Rows from block 2, named by matrix and row number. Rows with one number belong to one neuron. Each number is 50 + 10 x the weight over the matrix's rms, rounded and kept within 0 to 99. All counts start at 0.
# fc1: second MLP up (model.blocks.2.mlp.fc1.weight, 1024x256), inputs 0-63
# fc2: second MLP down (model.blocks.2.mlp.fc2.weight, 256x1024, transposed), outputs 0-63
fc1.784:52 42 30 58 40 30 46 42 44 49 43 42 53 51 60 75 46 64 42 61 33 54 30 41 45 31 39 61 44 42 43 41 61 47 35 41 49 45 64 46 59 45 34 42 44 60 52 61 40 30 58 44 60 73 50 41 41 60 48 42 51 51 46 46
fc2.784:43 53 56 37 46 64 55 28 63 65 54 47 58 40 34 35 60 56 52 52 64 40 50 38 34 49 54 46 42 56 61 46 69 48 39 40 60 52 42 42 51 55 31 53 69 38 20 38 55 50 35 66 51 48 48 58 65 41 50 42 41 65 63 37
fc1.785:60 42 41 64 58 54 51 60 46 52 40 55 54 34 62 59 39 39 34 49 48 48 56 42 54 50 47 63 45 37 48 60 51 51 47 45 56 41 33 51 43 53 58 50 32 38 55 44 38 36 59 56 48 52 69 44 67 57 49 65 51 50 40 47
fc2.785:32 48 67 31 57 51 52 51 48 50 37 42 59 57 51 47 42 47 40 65 45 52 56 27 52 66 47 44 48 55 62 41 56 49 51 41 54 65 53 53 50 50 46 59 40 54 40 57 44 36 46 52 36 55 35 63 77 57 44 57 51 60 48 57
fc1.786:59 43 64 53 42 32 66 47 60 55 52 42 55 59 51 81 53 48 45 54 46 55 51 50 42 67 57 56 46 43 63 36 66 60 51 53 66 66 54 39 39 66 52 37 42 53 64 67 48 37 61 61 48 45 56 56 54 63 43 56 46 44 39 57
fc2.786:40 44 49 45 64 38 44 53 59 69 45 57 46 27 65 57 40 59 50 47 41 56 60 54 46 34 69 38 60 33 54 59 67 39 38 58 61 39 59 53 45 50 46 50 49 57 45 67 44 48 32 67 49 51 50 48 42 45 52 39 49 33 55 54
fc1.787:58 41 72 47 56 45 44 61 42 49 41 57 67 65 41 68 75 64 50 54 49 44 48 35 64 56 53 45 56 41 43 46 41 44 52 59 51 53 61 64 45 64 68 49 59 46 49 57 43 36 49 50 43 55 36 60 58 37 46 58 43 48 39 46
fc2.787:45 56 38 36 45 55 46 40 68 53 45 49 37 54 61 50 33 43 48 67 67 60 47 71 53 40 43 63 55 55 37 52 53 58 54 40 44 51 64 68 46 33 35 25 47 55 46 50 61 38 44 59 60 47 57 46 63 64 69 55 52 50 49 52
fc1.788:57 57 58 34 63 57 33 38 52 55 50 61 45 30 56 46 67 53 53 28 61 55 54 55 33 45 55 53 61 48 68 42 45 35 56 44 51 62 52 59 53 48 35 56 40 69 68 53 37 39 46 56 45 40 59 55 47 50 51 50 60 41 55 28
fc2.788:45 43 59 46 31 48 54 33 44 56 58 70 39 55 73 55 54 51 49 65 54 58 57 62 48 32 39 57 39 73 47 54 51 59 62 60 44 54 57 42 46 38 63 45 55 70 42 55 40 52 62 52 45 51 61 58 55 58 40 57 47 52 56 57
fc1.789:63 56 50 67 43 55 47 63 57 58 53 56 34 51 47 52 53 54 45 37 35 64 35 51 57 58 36 53 55 62 64 40 51 58 48 59 54 62 53 36 54 47 48 58 43 64 39 53 47 48 56 54 50 58 51 58 33 65 51 63 53 51 22 64
fc2.789:73 53 32 57 60 47 39 36 52 46 47 60 41 57 64 54 41 62 59 44 52 59 67 44 42 67 44 36 46 41 59 55 52 49 52 60 43 60 51 46 48 58 44 48 57 55 64 47 39 44 43 42 44 55 35 42 48 52 52 50 66 53 56 45
fc1.790:51 52 36 63 44 47 34 39 42 64 54 49 51 47 55 47 55 46 45 46 57 50 59 41 25 38 47 13 60 25 46 62 38 29 34 69 62 52 48 62 48 53 50 50 36 57 65 52 56 58 39 44 38 53 69 45 36 42 49 43 49 39 31 55
fc2.790:23 51 52 60 52 43 45 39 75 35 37 55 33 47 40 50 51 56 55 51 47 38 54 60 64 54 60 47 48 41 68 45 46 57 62 53 37 31 49 21 51 55 59 56 41 61 53 40 46 49 57 56 44 47 53 47 47 51 43 47 51 66 47 51
fc1.791:38 52 61 44 43 46 59 58 44 26 43 40 58 33 52 46 51 73 44 39 67 45 48 60 30 47 42 48 57 53 58 68 43 51 68 72 48 54 50 55 54 57 42 49 74 59 48 67 64 59 46 61 37 31 69 28 61 61 60 33 38 41 60 56
fc2.791:41 37 61 49 61 49 50 66 57 38 45 38 42 43 57 51 47 37 40 58 42 55 55 41 43 53 38 51 36 55 52 55 55 71 51 45 38 54 55 34 45 33 52 66 53 53 77 57 63 42 71 57 66 34 62 65 10 62 49 38 55 45 34 41
fc1.792:43 63 58 65 44 54 49 60 32 37 46 58 63 52 44 62 29 53 50 49 41 53 58 41 39 42 48 57 48 33 46 48 43 54 42 42 42 60 68 59 50 50 55 57 40 50 53 49 35 54 49 50 34 40 32 56 43 68 49 55 35 68 33 43
fc2.792:62 52 45 68 53 53 67 56 49 45 53 61 37 69 52 51 43 42 45 63 59 69 57 61 47 41 47 45 36 49 55 53 43 54 53 59 52 60 57 48 49 52 56 57 39 58 59 44 67 55 46 45 60 46 44 46 59 64 60 56 41 44 48 59
fc1.793:59 56 42 60 40 41 69 40 55 40 54 54 40 41 29 45 52 43 42 53 61 54 61 44 66 39 49 44 61 50 45 37 44 66 54 44 57 47 49 47 42 51 46 58 59 56 54 43 51 54 63 45 57 52 61 36 37 50 29 42 40 60 51 50
fc2.793:62 49 49 64 52 45 56 51 58 35 44 51 39 46 70 40 51 44 32 56 45 70 50 37 37 51 63 35 57 41 68 51 39 64 52 54 68 48 60 44 51 27 54 52 58 50 61 47 64 56 57 49 53 48 63 54 47 37 44 71 68 68 16 54
fc1.794:54 63 66 50 48 54 65 61 52 43 48 47 40 41 52 45 62 47 50 37 36 45 67 53 42 58 42 35 23 65 40 47 60 52 38 56 69 60 50 56 57 51 46 38 64 54 53 54 55 54 43 72 52 39 56 43 42 47 56 45 41 60 49 75
fc2.794:71 43 50 54 65 40 57 49 38 46 49 56 48 68 56 51 64 54 61 50 36 60 55 67 43 66 52 50 51 33 63 46 60 45 61 55 52 45 65 47 51 54 54 60 55 47 31 40 41 66 48 55 63 47 48 44 55 50 43 61 53 57 43 55
fc1.795:54 37 50 42 45 49 61 38 46 40 51 56 40 43 63 47 40 53 53 40 49 49 64 63 53 24 49 45 62 43 24 48 55 40 55 45 40 54 52 51 30 43 67 69 44 51 55 57 63 57 45 45 49 54 55 78 50 57 44 43 29 45 63 44
fc2.795:28 52 50 36 51 41 55 50 58 63 64 30 43 54 30 33 57 55 60 36 50 29 65 68 72 60 54 48 65 39 48 39 58 50 48 63 51 57 42 50 60 49 55 40 61 61 51 44 45 45 24 43 52 49 42 45 44 47 43 53 53 50 47 46
fc1.796:35 48 48 42 46 50 36 46 61 52 39 53 64 68 45 61 45 68 59 66 54 44 35 55 56 56 51 57 68 47 56 39 52 65 55 57 52 59 40 59 57 58 44 45 49 51 38 48 57 56 43 28 45 28 61 50 54 47 64 65 44 54 56 65
fc2.796:59 29 51 43 49 57 66 58 62 47 74 54 43 67 60 49 52 53 45 42 56 43 52 47 45 27 47 49 52 60 56 61 48 66 49 43 53 61 43 54 46 53 45 45 49 34 31 62 49 41 46 42 34 55 35 74 46 57 34 59 43 42 44 38
fc1.797:58 39 44 60 60 29 44 47 48 37 57 23 54 44 20 55 57 59 63 62 33 55 51 55 41 52 54 39 61 44 37 50 51 66 42 45 47 47 47 44 58 64 32 37 54 58 50 33 36 41 45 46 37 52 60 77 36 35 46 55 49 52 48 47
fc2.797:41 43 45 35 47 68 48 58 38 73 33 47 34 45 40 58 47 54 49 25 52 53 73 36 41 49 40 49 57 56 51 42 61 47 81 55 62 69 52 62 48 36 65 50 53 49 52 43 70 39 53 29 44 40 44 47 52 51 53 49 44 47 51 41
fc1.798:48 61 57 62 38 48 47 49 48 49 70 65 49 45 40 51 58 52 64 45 51 38 46 38 45 48 64 23 53 53 53 50 27 51 44 41 51 52 29 38 61 53 55 47 54 52 48 25 37 51 52 49 52 64 39 52 37 38 47 51 35 63 50 51
fc2.798:39 44 59 39 57 44 55 40 53 35 42 40 65 51 57 52 53 28 55 53 31 61 62 46 32 76 47 62 55 52 50 51 49 49 43 58 60 42 55 41 65 36 58 63 47 55 52 55 54 64 72 40 48 68 45 40 58 58 40 48 42 38 59 48
fc1.799:46 48 51 39 48 60 48 44 44 45 51 52 56 62 40 45 53 58 42 47 45 63 27 50 47 44 61 46 43 49 50 41 70 36 38 62 51 42 42 26 58 48 44 50 43 36 52 54 63 64 54 51 47 41 50 35 25 48 41 43 62 42 45 49
fc2.799:30 46 43 48 50 33 49 61 41 49 31 64 62 44 49 37 46 52 50 64 51 58 63 53 62 39 35 53 43 42 54 65 42 45 56 38 52 65 69 49 56 55 68 41 36 67 53 47 49 44 54 48 52 50 35 63 51 39 54 59 42 39 44 47
fc1.800:42 29 61 40 40 41 44 53 56 45 40 20 44 41 49 39 45 49 45 50 45 49 42 52 32 37 45 54 78 61 22 56 47 72 40 48 54 47 52 52 31 44 52 63 49 67 57 62 54 62 59 45 55 52 35 52 52 38 47 57 46 41 35 53
fc2.800:36 60 45 52 49 49 62 36 55 54 41 53 55 40 48 61 56 66 49 60 48 45 55 37 52 52 39 44 40 50 53 46 56 43 50 55 47 43 47 40 41 44 58 39 41 35 59 37 49 48 30 42 54 45 58 64 43 46 30 46 56 66 52 43
fc1.801:63 52 40 53 51 52 63 39 47 50 53 72 51 34 52 44 55 61 50 74 71 58 46 65 72 59 46 52 59 40 58 50 51 67 43 49 57 51 40 52 54 30 52 38 54 51 52 50 48 37 52 37 56 48 46 56 53 57 41 61 48 57 33 57
fc2.801:58 51 44 52 62 61 65 43 56 58 61 52 52 41 58 54 40 49 62 71 53 37 38 53 52 55 32 37 48 28 60 25 47 56 33 58 25 62 40 55 43 44 38 42 64 36 56 46 61 57 55 60 45 45 46 63 41 62 33 43 61 50 60 49
fc1.802:48 49 53 45 36 42 52 47 67 44 55 49 52 54 58 51 36 54 54 43 54 49 31 62 45 47 52 46 46 64 38 46 61 52 49 33 47 46 52 53 48 78 56 44 60 53 38 53 60 56 41 35 29 57 52 59 32 58 48 34 30 49 48 49
fc2.802:60 66 41 48 53 55 40 47 57 33 49 49 67 49 52 35 52 57 36 54 46 49 48 56 59 23 54 62 51 62 62 44 59 44 56 59 48 56 51 42 54 27 45 53 41 43 50 36 56 48 52 44 37 44 43 53 42 52 57 45 54 42 44 45
fc1.803:53 55 38 55 38 74 29 41 66 66 64 34 37 57 40 40 64 54 27 63 63 48 55 52 51 47 50 45 49 52 51 47 61 69 69 44 71 55 44 40 48 70 51 55 58 51 62 45 61 63 41 27 65 51 67 55 43 53 66 42 37 47 54 52
fc2.803:39 62 50 31 49 43 68 59 65 46 57 51 42 49 70 68 45 59 53 60 36 34 43 44 41 56 47 44 54 41 58 79 44 50 64 50 39 36 71 43 55 57 47 47 35 53 40 41 58 54 44 32 59 56 41 37 52 61 40 46 68 44 44 56
fc1.804:37 41 58 46 46 34 40 51 45 48 49 57 35 36 60 35 57 48 67 73 57 46 55 55 29 32 57 55 51 60 52 51 44 62 51 58 51 66 37 49 71 58 46 56 48 58 63 44 50 48 55 48 46 67 43 84 32 43 42 38 41 48 39 64
fc2.804:53 36 56 48 62 60 63 52 37 52 58 49 57 51 68 65 54 52 40 64 50 48 65 54 58 39 55 45 59 55 53 40 40 64 52 40 38 31 49 73 45 54 42 57 52 26 62 54 51 44 59 52 63 43 32 43 38 46 58 48 47 58 67 43
fc1.805:59 48 50 37 42 51 51 55 37 51 48 54 46 43 38 28 40 37 46 48 59 47 55 63 46 49 26 49 58 57 54 64 46 45 65 46 54 45 41 53 29 57 38 44 34 61 41 59 44 41 33 50 46 57 56 51 32 59 31 57 56 40 59 44
fc2.805:69 51 51 34 47 39 60 48 45 42 38 55 54 48 43 41 38 50 44 55 20 48 51 51 36 66 41 52 58 55 51 61 70 44 49 47 50 47 33 49 41 52 47 49 54 56 38 56 46 60 55 62 55 50 59 49 31 50 44 49 48 29 45 37
fc1.806:69 44 59 69 49 35 48 51 72 41 47 62 67 63 44 62 60 60 41 36 46 51 46 46 54 32 50 51 68 62 37 54 35 43 49 44 58 41 44 59 54 59 54 45 60 41 39 59 59 71 50 42 26 46 58 68 51 54 52 35 82 39 55 47
fc2.806:54 43 52 45 44 52 45 46 42 49 62 44 52 57 47 48 53 47 44 45 43 39 71 43 38 37 63 51 38 33 51 52 52 39 64 60 63 36 65 52 53 38 51 47 59 46 50 59 52 69 52 50 41 50 62 63 40 29 38 40 36 66 48 61
fc1.807:59 69 42 69 54 43 54 31 48 62 39 50 48 39 54 46 34 06 53 53 70 50 49 60 48 69 35 45 53 54 43 52 58 54 53 40 34 55 62 48 55 58 46 42 32 49 58 55 40 46 58 66 66 48 62 44 41 48 55 54 72 50 50 41
fc2.807:64 31 43 35 64 71 65 58 42 40 63 51 60 40 51 47 46 55 68 39 44 59 29 54 40 61 45 61 54 65 41 47 51 64 29 48 46 50 40 53 50 48 52 40 57 42 60 32 46 51 66 61 51 49 61 57 66 44 55 46 35 53 35 52
fc1.808:59 54 69 45 47 50 43 41 50 50 34 50 48 56 38 55 38 55 50 54 57 55 43 49 46 62 54 56 48 53 47 44 49 39 65 58 41 74 54 59 58 60 31 66 42 56 23 53 73 58 45 53 23 46 52 45 57 45 53 45 38 36 49 45
fc2.808:49 33 37 64 45 56 38 45 51 45 61 39 44 60 48 66 51 63 30 52 51 45 66 52 50 59 47 58 30 43 35 65 40 45 66 53 34 40 48 53 52 44 32 51 32 51 31 50 60 49 49 57 42 47 56 60 38 49 50 49 43 60 43 49
fc1.809:49 58 54 57 57 60 65 49 44 47 63 43 62 56 57 46 49 57 37 68 43 33 63 38 46 60 26 53 44 54 54 42 48 56 63 51 57 58 48 39 41 46 49 56 54 57 54 50 58 58 42 51 60 40 32 43 46 63 51 67 56 46 51 49
fc2.809:44 55 41 52 44 40 43 54 62 50 51 43 36 68 45 48 65 41 49 37 45 63 44 32 52 50 42 47 45 27 52 54 28 55 48 54 50 50 49 63 48 58 43 28 49 64 52 62 50 52 15 37 44 51 38 38 54 38 43 45 57 50 40 60
fc1.810:45 42 47 65 61 55 61 46 36 39 43 56 45 52 61 58 59 59 66 46 45 79 53 50 55 68 40 53 46 51 44 56 54 56 47 69 42 61 54 63 68 57 46 50 46 56 70 42 64 57 54 57 58 61 60 50 48 44 43 41 56 46 45 39
fc2.810:70 42 60 49 54 54 49 57 48 48 59 41 76 49 50 66 39 43 46 45 56 56 51 43 48 44 69 49 70 63 35 25 67 62 56 53 50 49 56 45 25 54 37 53 60 47 58 51 48 49 28 44 32 48 60 47 49 56 50 53 45 43 55 64
fc1.811:45 64 49 51 38 60 57 40 42 59 45 28 57 62 30 35 50 53 51 61 51 56 46 67 46 44 50 58 66 67 58 79 44 48 64 75 64 36 42 50 69 70 31 44 42 76 49 30 40 37 63 45 54 58 57 49 45 59 30 62 48 42 36 53
fc2.811:46 57 70 52 53 40 51 57 37 39 52 76 48 63 41 48 65 46 53 42 62 44 67 61 50 50 59 54 71 59 62 45 52 45 53 47 35 46 50 51 52 43 60 63 52 44 62 54 58 49 39 63 51 63 52 47 51 35 53 46 29 47 36 43
fc1.812:58 57 49 28 56 32 48 53 37 55 39 49 55 48 46 47 43 45 47 64 57 48 67 53 38 50 22 55 65 69 47 51 49 65 61 42 55 27 48 68 30 70 41 45 60 44 50 46 62 60 45 43 36 48 47 46 59 51 42 58 49 51 39 33
fc2.812:54 56 51 57 58 33 53 52 55 40 51 60 51 39 57 42 49 55 42 40 41 70 27 41 53 45 40 90 56 46 32 55 45 61 52 68 51 26 39 56 33 46 59 53 58 51 42 65 39 48 57 58 30 30 52 48 39 61 53 47 62 51 62 56
fc1.813:56 44 53 46 76 44 70 43 65 41 41 60 52 54 55 42 49 51 46 42 67 62 50 72 59 58 49 45 31 55 53 47 42 65 40 54 59 49 54 48 53 51 60 44 48 46 47 53 41 51 49 34 32 41 54 66 62 41 64 63 40 55 50 52
fc2.813:45 44 56 39 35 58 69 48 60 38 61 47 52 53 38 47 50 63 44 47 38 50 28 55 42 59 49 31 40 41 37 45 42 56 53 45 80 46 53 41 64 44 85 48 45 56 33 54 47 67 59 47 50 43 53 59 51 48 39 54 61 56 39 62
fc1.814:48 41 40 56 60 66 56 43 50 36 18 40 49 50 52 48 44 43 74 54 57 45 41 70 56 29 46 51 37 50 39 50 52 36 57 49 46 58 36 49 53 61 67 53 48 49 50 51 53 56 47 32 39 47 53 48 40 53 56 65 54 45 54 45
fc2.814:43 45 62 47 51 54 72 53 55 52 69 55 58 38 60 55 74 50 55 79 55 50 51 61 60 54 62 62 54 55 48 41 34 53 59 61 50 45 49 43 62 38 38 46 42 52 63 48 62 49 44 47 56 27 61 63 54 50 32 42 50 40 46 59
fc1.815:71 35 45 51 53 67 75 51 52 44 45 40 60 57 28 60 56 46 58 42 48 62 32 52 61 48 56 34 40 52 78 49 44 38 64 46 44 44 45 42 51 61 43 38 52 58 48 41 50 44 56 69 52 63 27 60 55 40 53 67 45 43 57 36
fc2.815:45 43 50 64 50 49 57 48 55 50 57 47 51 40 53 74 53 33 63 49 56 58 30 53 48 35 62 46 64 62 62 53 33 74 55 39 46 56 54 43 40 49 44 51 42 44 44 49 31 45 60 66 53 41 53 51 34 35 53 53 38 44 34 64
fc1.816:54 54 51 55 46 47 50 60 29 55 49 42 53 53 33 43 47 49 69 47 54 55 43 53 53 46 46 58 43 51 59 28 38 58 59 45 47 47 64 59 58 48 62 39 50 52 51 62 60 55 56 47 43 39 60 54 55 47 56 47 47 68 47 54
fc2.816:42 39 55 51 70 61 60 55 49 50 53 57 56 55 38 44 58 33 59 45 52 56 52 51 50 63 48 53 63 45 59 57 39 55 53 60 29 62 60 46 56 42 39 45 49 58 22 51 52 50 38 65 44 53 59 40 57 46 76 44 39 38 38 58
fc1.817:40 45 27 74 49 34 48 51 58 55 47 46 54 55 45 35 40 39 39 43 56 66 36 38 38 45 43 42 35 44 58 55 54 53 57 59 68 39 58 62 48 42 66 31 56 56 59 54 45 54 68 55 41 33 47 47 40 45 77 50 43 47 59 58
fc2.817:39 60 54 54 37 37 41 42 57 38 49 37 39 55 38 49 69 52 41 62 42 49 49 63 43 64 62 52 55 55 55 59 43 39 55 61 49 53 44 46 41 44 23 59 47 47 29 52 54 55 37 63 42 62 47 48 36 57 38 32 43 75 40 73
fc1.818:38 42 41 46 56 50 51 50 64 45 61 45 43 52 52 43 47 44 37 52 42 60 75 45 38 51 36 49 52 46 60 43 39 67 34 24 40 55 48 71 58 31 53 58 56 61 71 36 50 58 24 66 51 40 41 45 39 55 36 56 44 44 41 44
fc2.818:62 60 47 43 47 54 62 46 56 41 61 40 60 45 68 38 46 70 40 57 41 37 49 45 54 58 34 47 51 46 50 32 53 42 61 45 53 46 45 41 75 43 43 70 29 50 45 34 53 48 55 40 51 39 34 46 50 41 46 39 42 61 62 54
fc1.819:43 45 67 43 58 45 44 57 42 33 49 66 46 45 24 42 54 38 58 47 59 53 52 52 54 49 67 50 48 49 62 46 48 60 50 43 63 54 42 62 46 37 43 34 41 39 49 49 28 39 26 63 52 49 20 51 43 39 45 52 54 41 41 53
fc2.819:50 58 56 70 72 52 38 42 75 51 49 52 46 47 48 34 59 63 40 59 47 37 56 51 50 57 50 57 49 59 41 60 56 67 55 53 68 58 60 50 45 55 42 44 38 47 50 48 37 65 41 40 41 34 43 55 56 58 36 53 48 53 47 57
fc1.820:55 56 68 41 63 51 46 53 52 42 51 39 32 41 49 27 49 45 47 39 58 53 43 61 51 57 51 36 43 58 62 54 58 47 50 47 35 59 47 46 41 35 35 45 49 58 52 57 40 50 54 55 56 45 33 49 63 54 48 43 43 53 43 34
fc2.820:43 61 36 54 45 54 50 54 53 54 46 45 56 44 47 48 43 33 51 40 58 48 47 47 65 73 74 48 40 65 56 42 50 52 53 56 50 47 45 39 62 42 59 56 51 46 60 37 53 49 48 47 47 35 49 61 48 52 46 64 44 56 60 66
fc1.821:52 45 42 42 40 39 70 45 62 37 34 48 47 46 47 60 51 60 51 59 47 60 64 46 41 67 59 60 53 56 57 59 38 74 54 46 56 42 46 51 51 48 52 82 63 64 58 51 31 68 66 65 60 44 33 54 54 31 50 62 44 57 38 61
fc2.821:50 50 60 46 43 42 41 44 51 52 34 37 58 58 21 52 54 48 53 50 48 56 44 38 52 37 71 58 65 39 54 48 65 45 57 61 40 52 41 42 60 39 46 24 49 57 52 57 44 52 63 55 42 43 73 52 63 53 44 41 47 54 47 64
fc1.822:56 48 45 42 57 49 38 41 57 54 41 39 53 46 60 47 56 33 73 34 48 50 36 47 42 59 36 37 33 44 34 47 71 65 55 28 39 49 62 56 38 49 67 38 57 65 28 51 58 68 56 54 56 48 47 58 61 39 43 44 32 51 47 36
fc2.822:52 46 40 53 47 46 46 44 39 55 43 44 55 42 54 25 70 43 36 58 50 42 48 64 44 47 54 64 44 31 50 57 50 41 56 52 55 49 34 62 51 53 51 56 55 76 43 38 43 59 48 59 62 54 56 60 47 57 53 64 54 68 61 57
fc1.823:67 37 55 43 51 28 59 52 51 74 40 35 37 46 15 54 52 63 52 58 43 41 38 21 45 53 61 64 38 49 58 42 44 46 47 57 34 52 63 38 67 40 62 44 51 75 63 33 35 57 59 49 46 52 54 49 40 62 46 57 49 41 42 71
fc2.823:47 59 60 47 56 40 44 52 45 47 51 63 48 57 56 51 54 52 42 39 46 69 49 54 44 64 50 44 44 53 57 59 53 44 50 51 42 38 58 49 45 59 44 53 46 57 59 52 56 42 43 44 45 47 43 48 40 51 46 51 62 52 72 42
fc1.824:57 44 58 55 49 34 48 55 49 32 65 49 46 38 40 43 63 48 52 44 54 50 66 47 50 58 53 34 46 39 68 73 61 50 42 63 61 58 61 31 55 43 51 29 60 35 41 48 35 59 55 55 45 45 58 63 48 40 53 60 48 52 50 45
fc2.824:63 50 36 61 50 45 68 47 44 53 48 31 49 46 45 63 69 48 51 43 44 54 36 33 57 55 46 50 57 48 52 63 46 60 43 60 61 58 42 56 51 48 37 32 37 61 47 40 45 53 61 65 62 56 42 45 45 54 49 49 40 54 50 40
fc1.825:51 39 46 53 61 38 36 56 43 57 53 49 47 58 52 40 42 62 59 38 50 59 40 37 37 51 46 65 44 57 53 29 55 57 48 28 54 51 51 61 54 57 47 39 49 35 57 55 54 60 48 57 57 62 56 50 34 43 55 40 43 62 50 31
fc2.825:46 47 54 53 50 45 49 51 61 38 65 51 44 43 54 34 42 35 55 64 54 40 45 55 56 48 54 47 47 61 35 60 73 56 35 51 47 58 44 67 56 47 56 45 49 43 52 46 49 59 58 50 37 42 51 51 39 58 59 56 43 53 40 48
fc1.826:62 39 46 45 48 53 52 41 44 50 48 59 52 37 57 41 56 59 47 42 73 53 40 66 40 49 39 50 45 55 46 53 73 32 59 55 57 55 58 40 64 55 47 55 64 36 36 54 49 52 19 52 58 55 55 30 30 34 34 45 29 48 61 46
fc2.826:31 50 54 57 58 56 46 46 50 46 55 53 54 54 53 45 56 54 25 41 47 50 34 42 64 39 72 47 55 56 55 44 51 45 36 62 51 46 44 50 76 63 40 30 36 45 44 52 48 52 53 40 26 48 39 42 48 48 58 41 58 58 65 46
fc1.827:51 50 62 65 58 61 52 39 46 61 35 42 38 31 51 35 48 38 54 43 48 34 65 57 61 64 58 57 46 54 40 41 63 54 68 54 49 78 44 39 51 50 47 49 56 52 56 56 40 41 60 42 60 61 52 46 50 54 53 44 65 40 29 42
fc2.827:47 44 36 53 55 27 39 44 44 52 72 57 56 45 45 51 50 59 45 59 51 45 45 49 73 58 54 34 49 56 50 36 54 42 55 43 51 15 50 38 48 59 58 50 41 56 50 55 61 61 44 53 66 66 58 54 63 55 38 69 40 59 41 53
fc1.828:26 48 53 66 40 49 41 63 49 56 55 50 46 48 35 35 40 45 47 71 44 22 39 39 57 48 60 55 60 58 60 50 46 52 55 60 70 57 36 52 52 52 57 56 48 65 46 37 42 65 31 53 43 46 52 48 67 48 55 58 53 48 62 36
fc2.828:54 41 53 46 56 44 61 42 54 40 65 45 58 51 44 38 55 29 53 61 55 53 55 30 48 50 69 43 57 62 52 60 68 59 61 44 59 47 47 52 69 33 51 62 37 63 60 44 39 32 46 62 52 55 57 32 44 70 47 57 49 35 62 38
fc1.829:57 53 66 64 65 41 62 55 53 52 71 50 39 64 38 41 65 35 35 49 55 57 58 42 38 55 39 47 51 56 65 59 47 58 47 63 48 53 61 41 36 38 53 27 69 40 54 90 52 42 53 62 63 39 48 50 41 45 52 55 59 58 53 35
fc2.829:46 44 42 44 58 63 56 47 51 53 50 44 45 43 57 49 61 60 28 63 60 37 51 75 50 56 66 60 52 44 43 52 62 59 57 80 39 64 64 34 48 40 49 49 36 57 55 32 32 47 55 49 48 54 51 52 37 55 55 49 47 43 58 47
fc1.830:45 47 45 37 45 55 67 46 57 53 62 45 55 60 47 56 47 43 52 55 37 42 47 64 41 50 28 41 53 34 60 38 52 72 55 51 68 51 23 40 34 66 44 47 43 43 69 46 63 54 34 47 39 69 63 55 50 51 37 47 39 33 45 48
fc2.830:35 50 49 50 33 62 40 60 33 39 50 54 32 26 41 33 57 51 66 36 43 39 67 60 56 50 46 32 63 43 51 42 52 50 65 49 71 48 42 47 42 52 58 49 40 69 53 42 46 52 52 65 59 54 48 38 38 54 48 68 40 32 50 58
fc1.831:39 47 54 50 53 46 50 62 47 40 50 41 28 72 64 39 51 54 46 64 53 63 55 60 54 55 55 61 52 49 45 74 60 47 56 36 36 41 38 39 42 29 38 48 48 51 47 58 43 37 52 60 44 48 36 59 60 54 68 54 54 48 64 31
fc2.831:35 55 68 48 27 48 52 45 62 53 61 63 41 63 62 50 54 44 62 48 45 52 53 49 38 60 49 61 50 53 48 47 40 51 35 55 43 62 59 65 34 45 50 45 43 59 41 48 49 62 58 61 52 54 44 51 45 39 61 40 63 49 41 48
fc1.832:59 50 54 42 69 38 53 62 44 35 43 41 53 53 32 44 46 37 52 66 41 43 34 62 46 53 57 68 51 57 41 57 64 53 50 58 44 39 52 58 49 61 73 47 36 53 51 58 56 54 48 46 59 46 54 46 45 40 54 45 59 50 47 61
fc2.832:47 56 73 65 57 51 41 47 74 43 57 51 57 52 39 61 48 47 53 56 43 57 56 64 67 56 42 59 32 48 65 40 58 58 54 46 58 46 40 58 53 47 24 37 30 60 60 58 51 59 49 36 44 37 43 44 49 42 59 48 51 29 56 60
fc1.833:59 58 42 61 60 59 64 44 57 56 38 43 68 38 43 48 50 49 41 46 46 59 57 41 36 48 50 47 54 38 47 67 52 51 73 44 49 53 50 34 60 46 43 51 39 48 59 44 48 39 50 38 53 33 69 39 45 65 47 42 46 57 58 39
fc2.833:45 41 47 50 37 52 39 64 40 60 55 42 50 38 35 44 51 52 55 49 66 57 46 44 40 54 41 59 31 63 52 52 40 56 41 59 49 55 49 65 66 44 56 43 47 50 35 44 44 44 57 31 46 48 51 43 62 52 63 53 56 23 49 57
fc1.834:68 46 54 35 43 39 74 39 51 50 51 43 44 38 38 36 72 48 64 55 55 61 50 64 46 39 32 48 52 76 51 46 44 58 44 43 61 45 40 44 38 66 47 35 58 49 59 30 40 49 55 42 44 60 41 59 57 38 34 57 67 50 59 52
fc2.834:48 46 38 39 52 58 58 35 33 56 72 59 49 57 36 41 42 51 50 32 40 30 32 60 37 51 42 68 55 36 60 49 36 43 59 51 52 58 68 57 54 39 38 58 51 54 47 42 59 31 58 31 55 58 25 60 49 67 70 55 52 64 27 48
fc1.835:61 43 38 34 44 54 61 57 49 44 39 56 42 62 40 54 49 74 38 37 59 48 52 51 68 22 55 61 52 49 61 48 50 36 49 55 48 58 46 59 49 60 61 45 43 55 47 42 43 41 45 51 61 43 43 54 49 35 48 49 40 50 42 44
fc2.835:47 46 42 73 52 42 63 34 55 41 69 47 35 69 43 56 71 45 45 33 38 69 54 61 61 38 53 54 29 47 43 34 62 48 48 38 58 63 48 56 58 37 50 48 46 54 47 46 29 47 53 48 57 54 49 53 56 55 49 54 41 43 52 59
fc1.836:43 50 46 48 48 54 47 49 47 50 52 61 60 49 55 49 57 41 52 47 56 42 60 49 49 53 54 52 48 42 45 47 49 39 37 59 42 37 53 43 39 57 55 42 55 45 57 42 61 47 60 44 45 46 50 62 43 44 47 38 33 35 44 46
fc2.836:54 44 50 57 48 31 56 50 65 49 41 48 38 50 61 41 63 56 72 44 66 54 46 38 51 43 49 49 32 74 60 56 57 64 72 43 42 65 47 48 64 34 48 44 46 41 41 70 55 33 54 49 45 44 30 57 51 44 34 45 33 48 39 43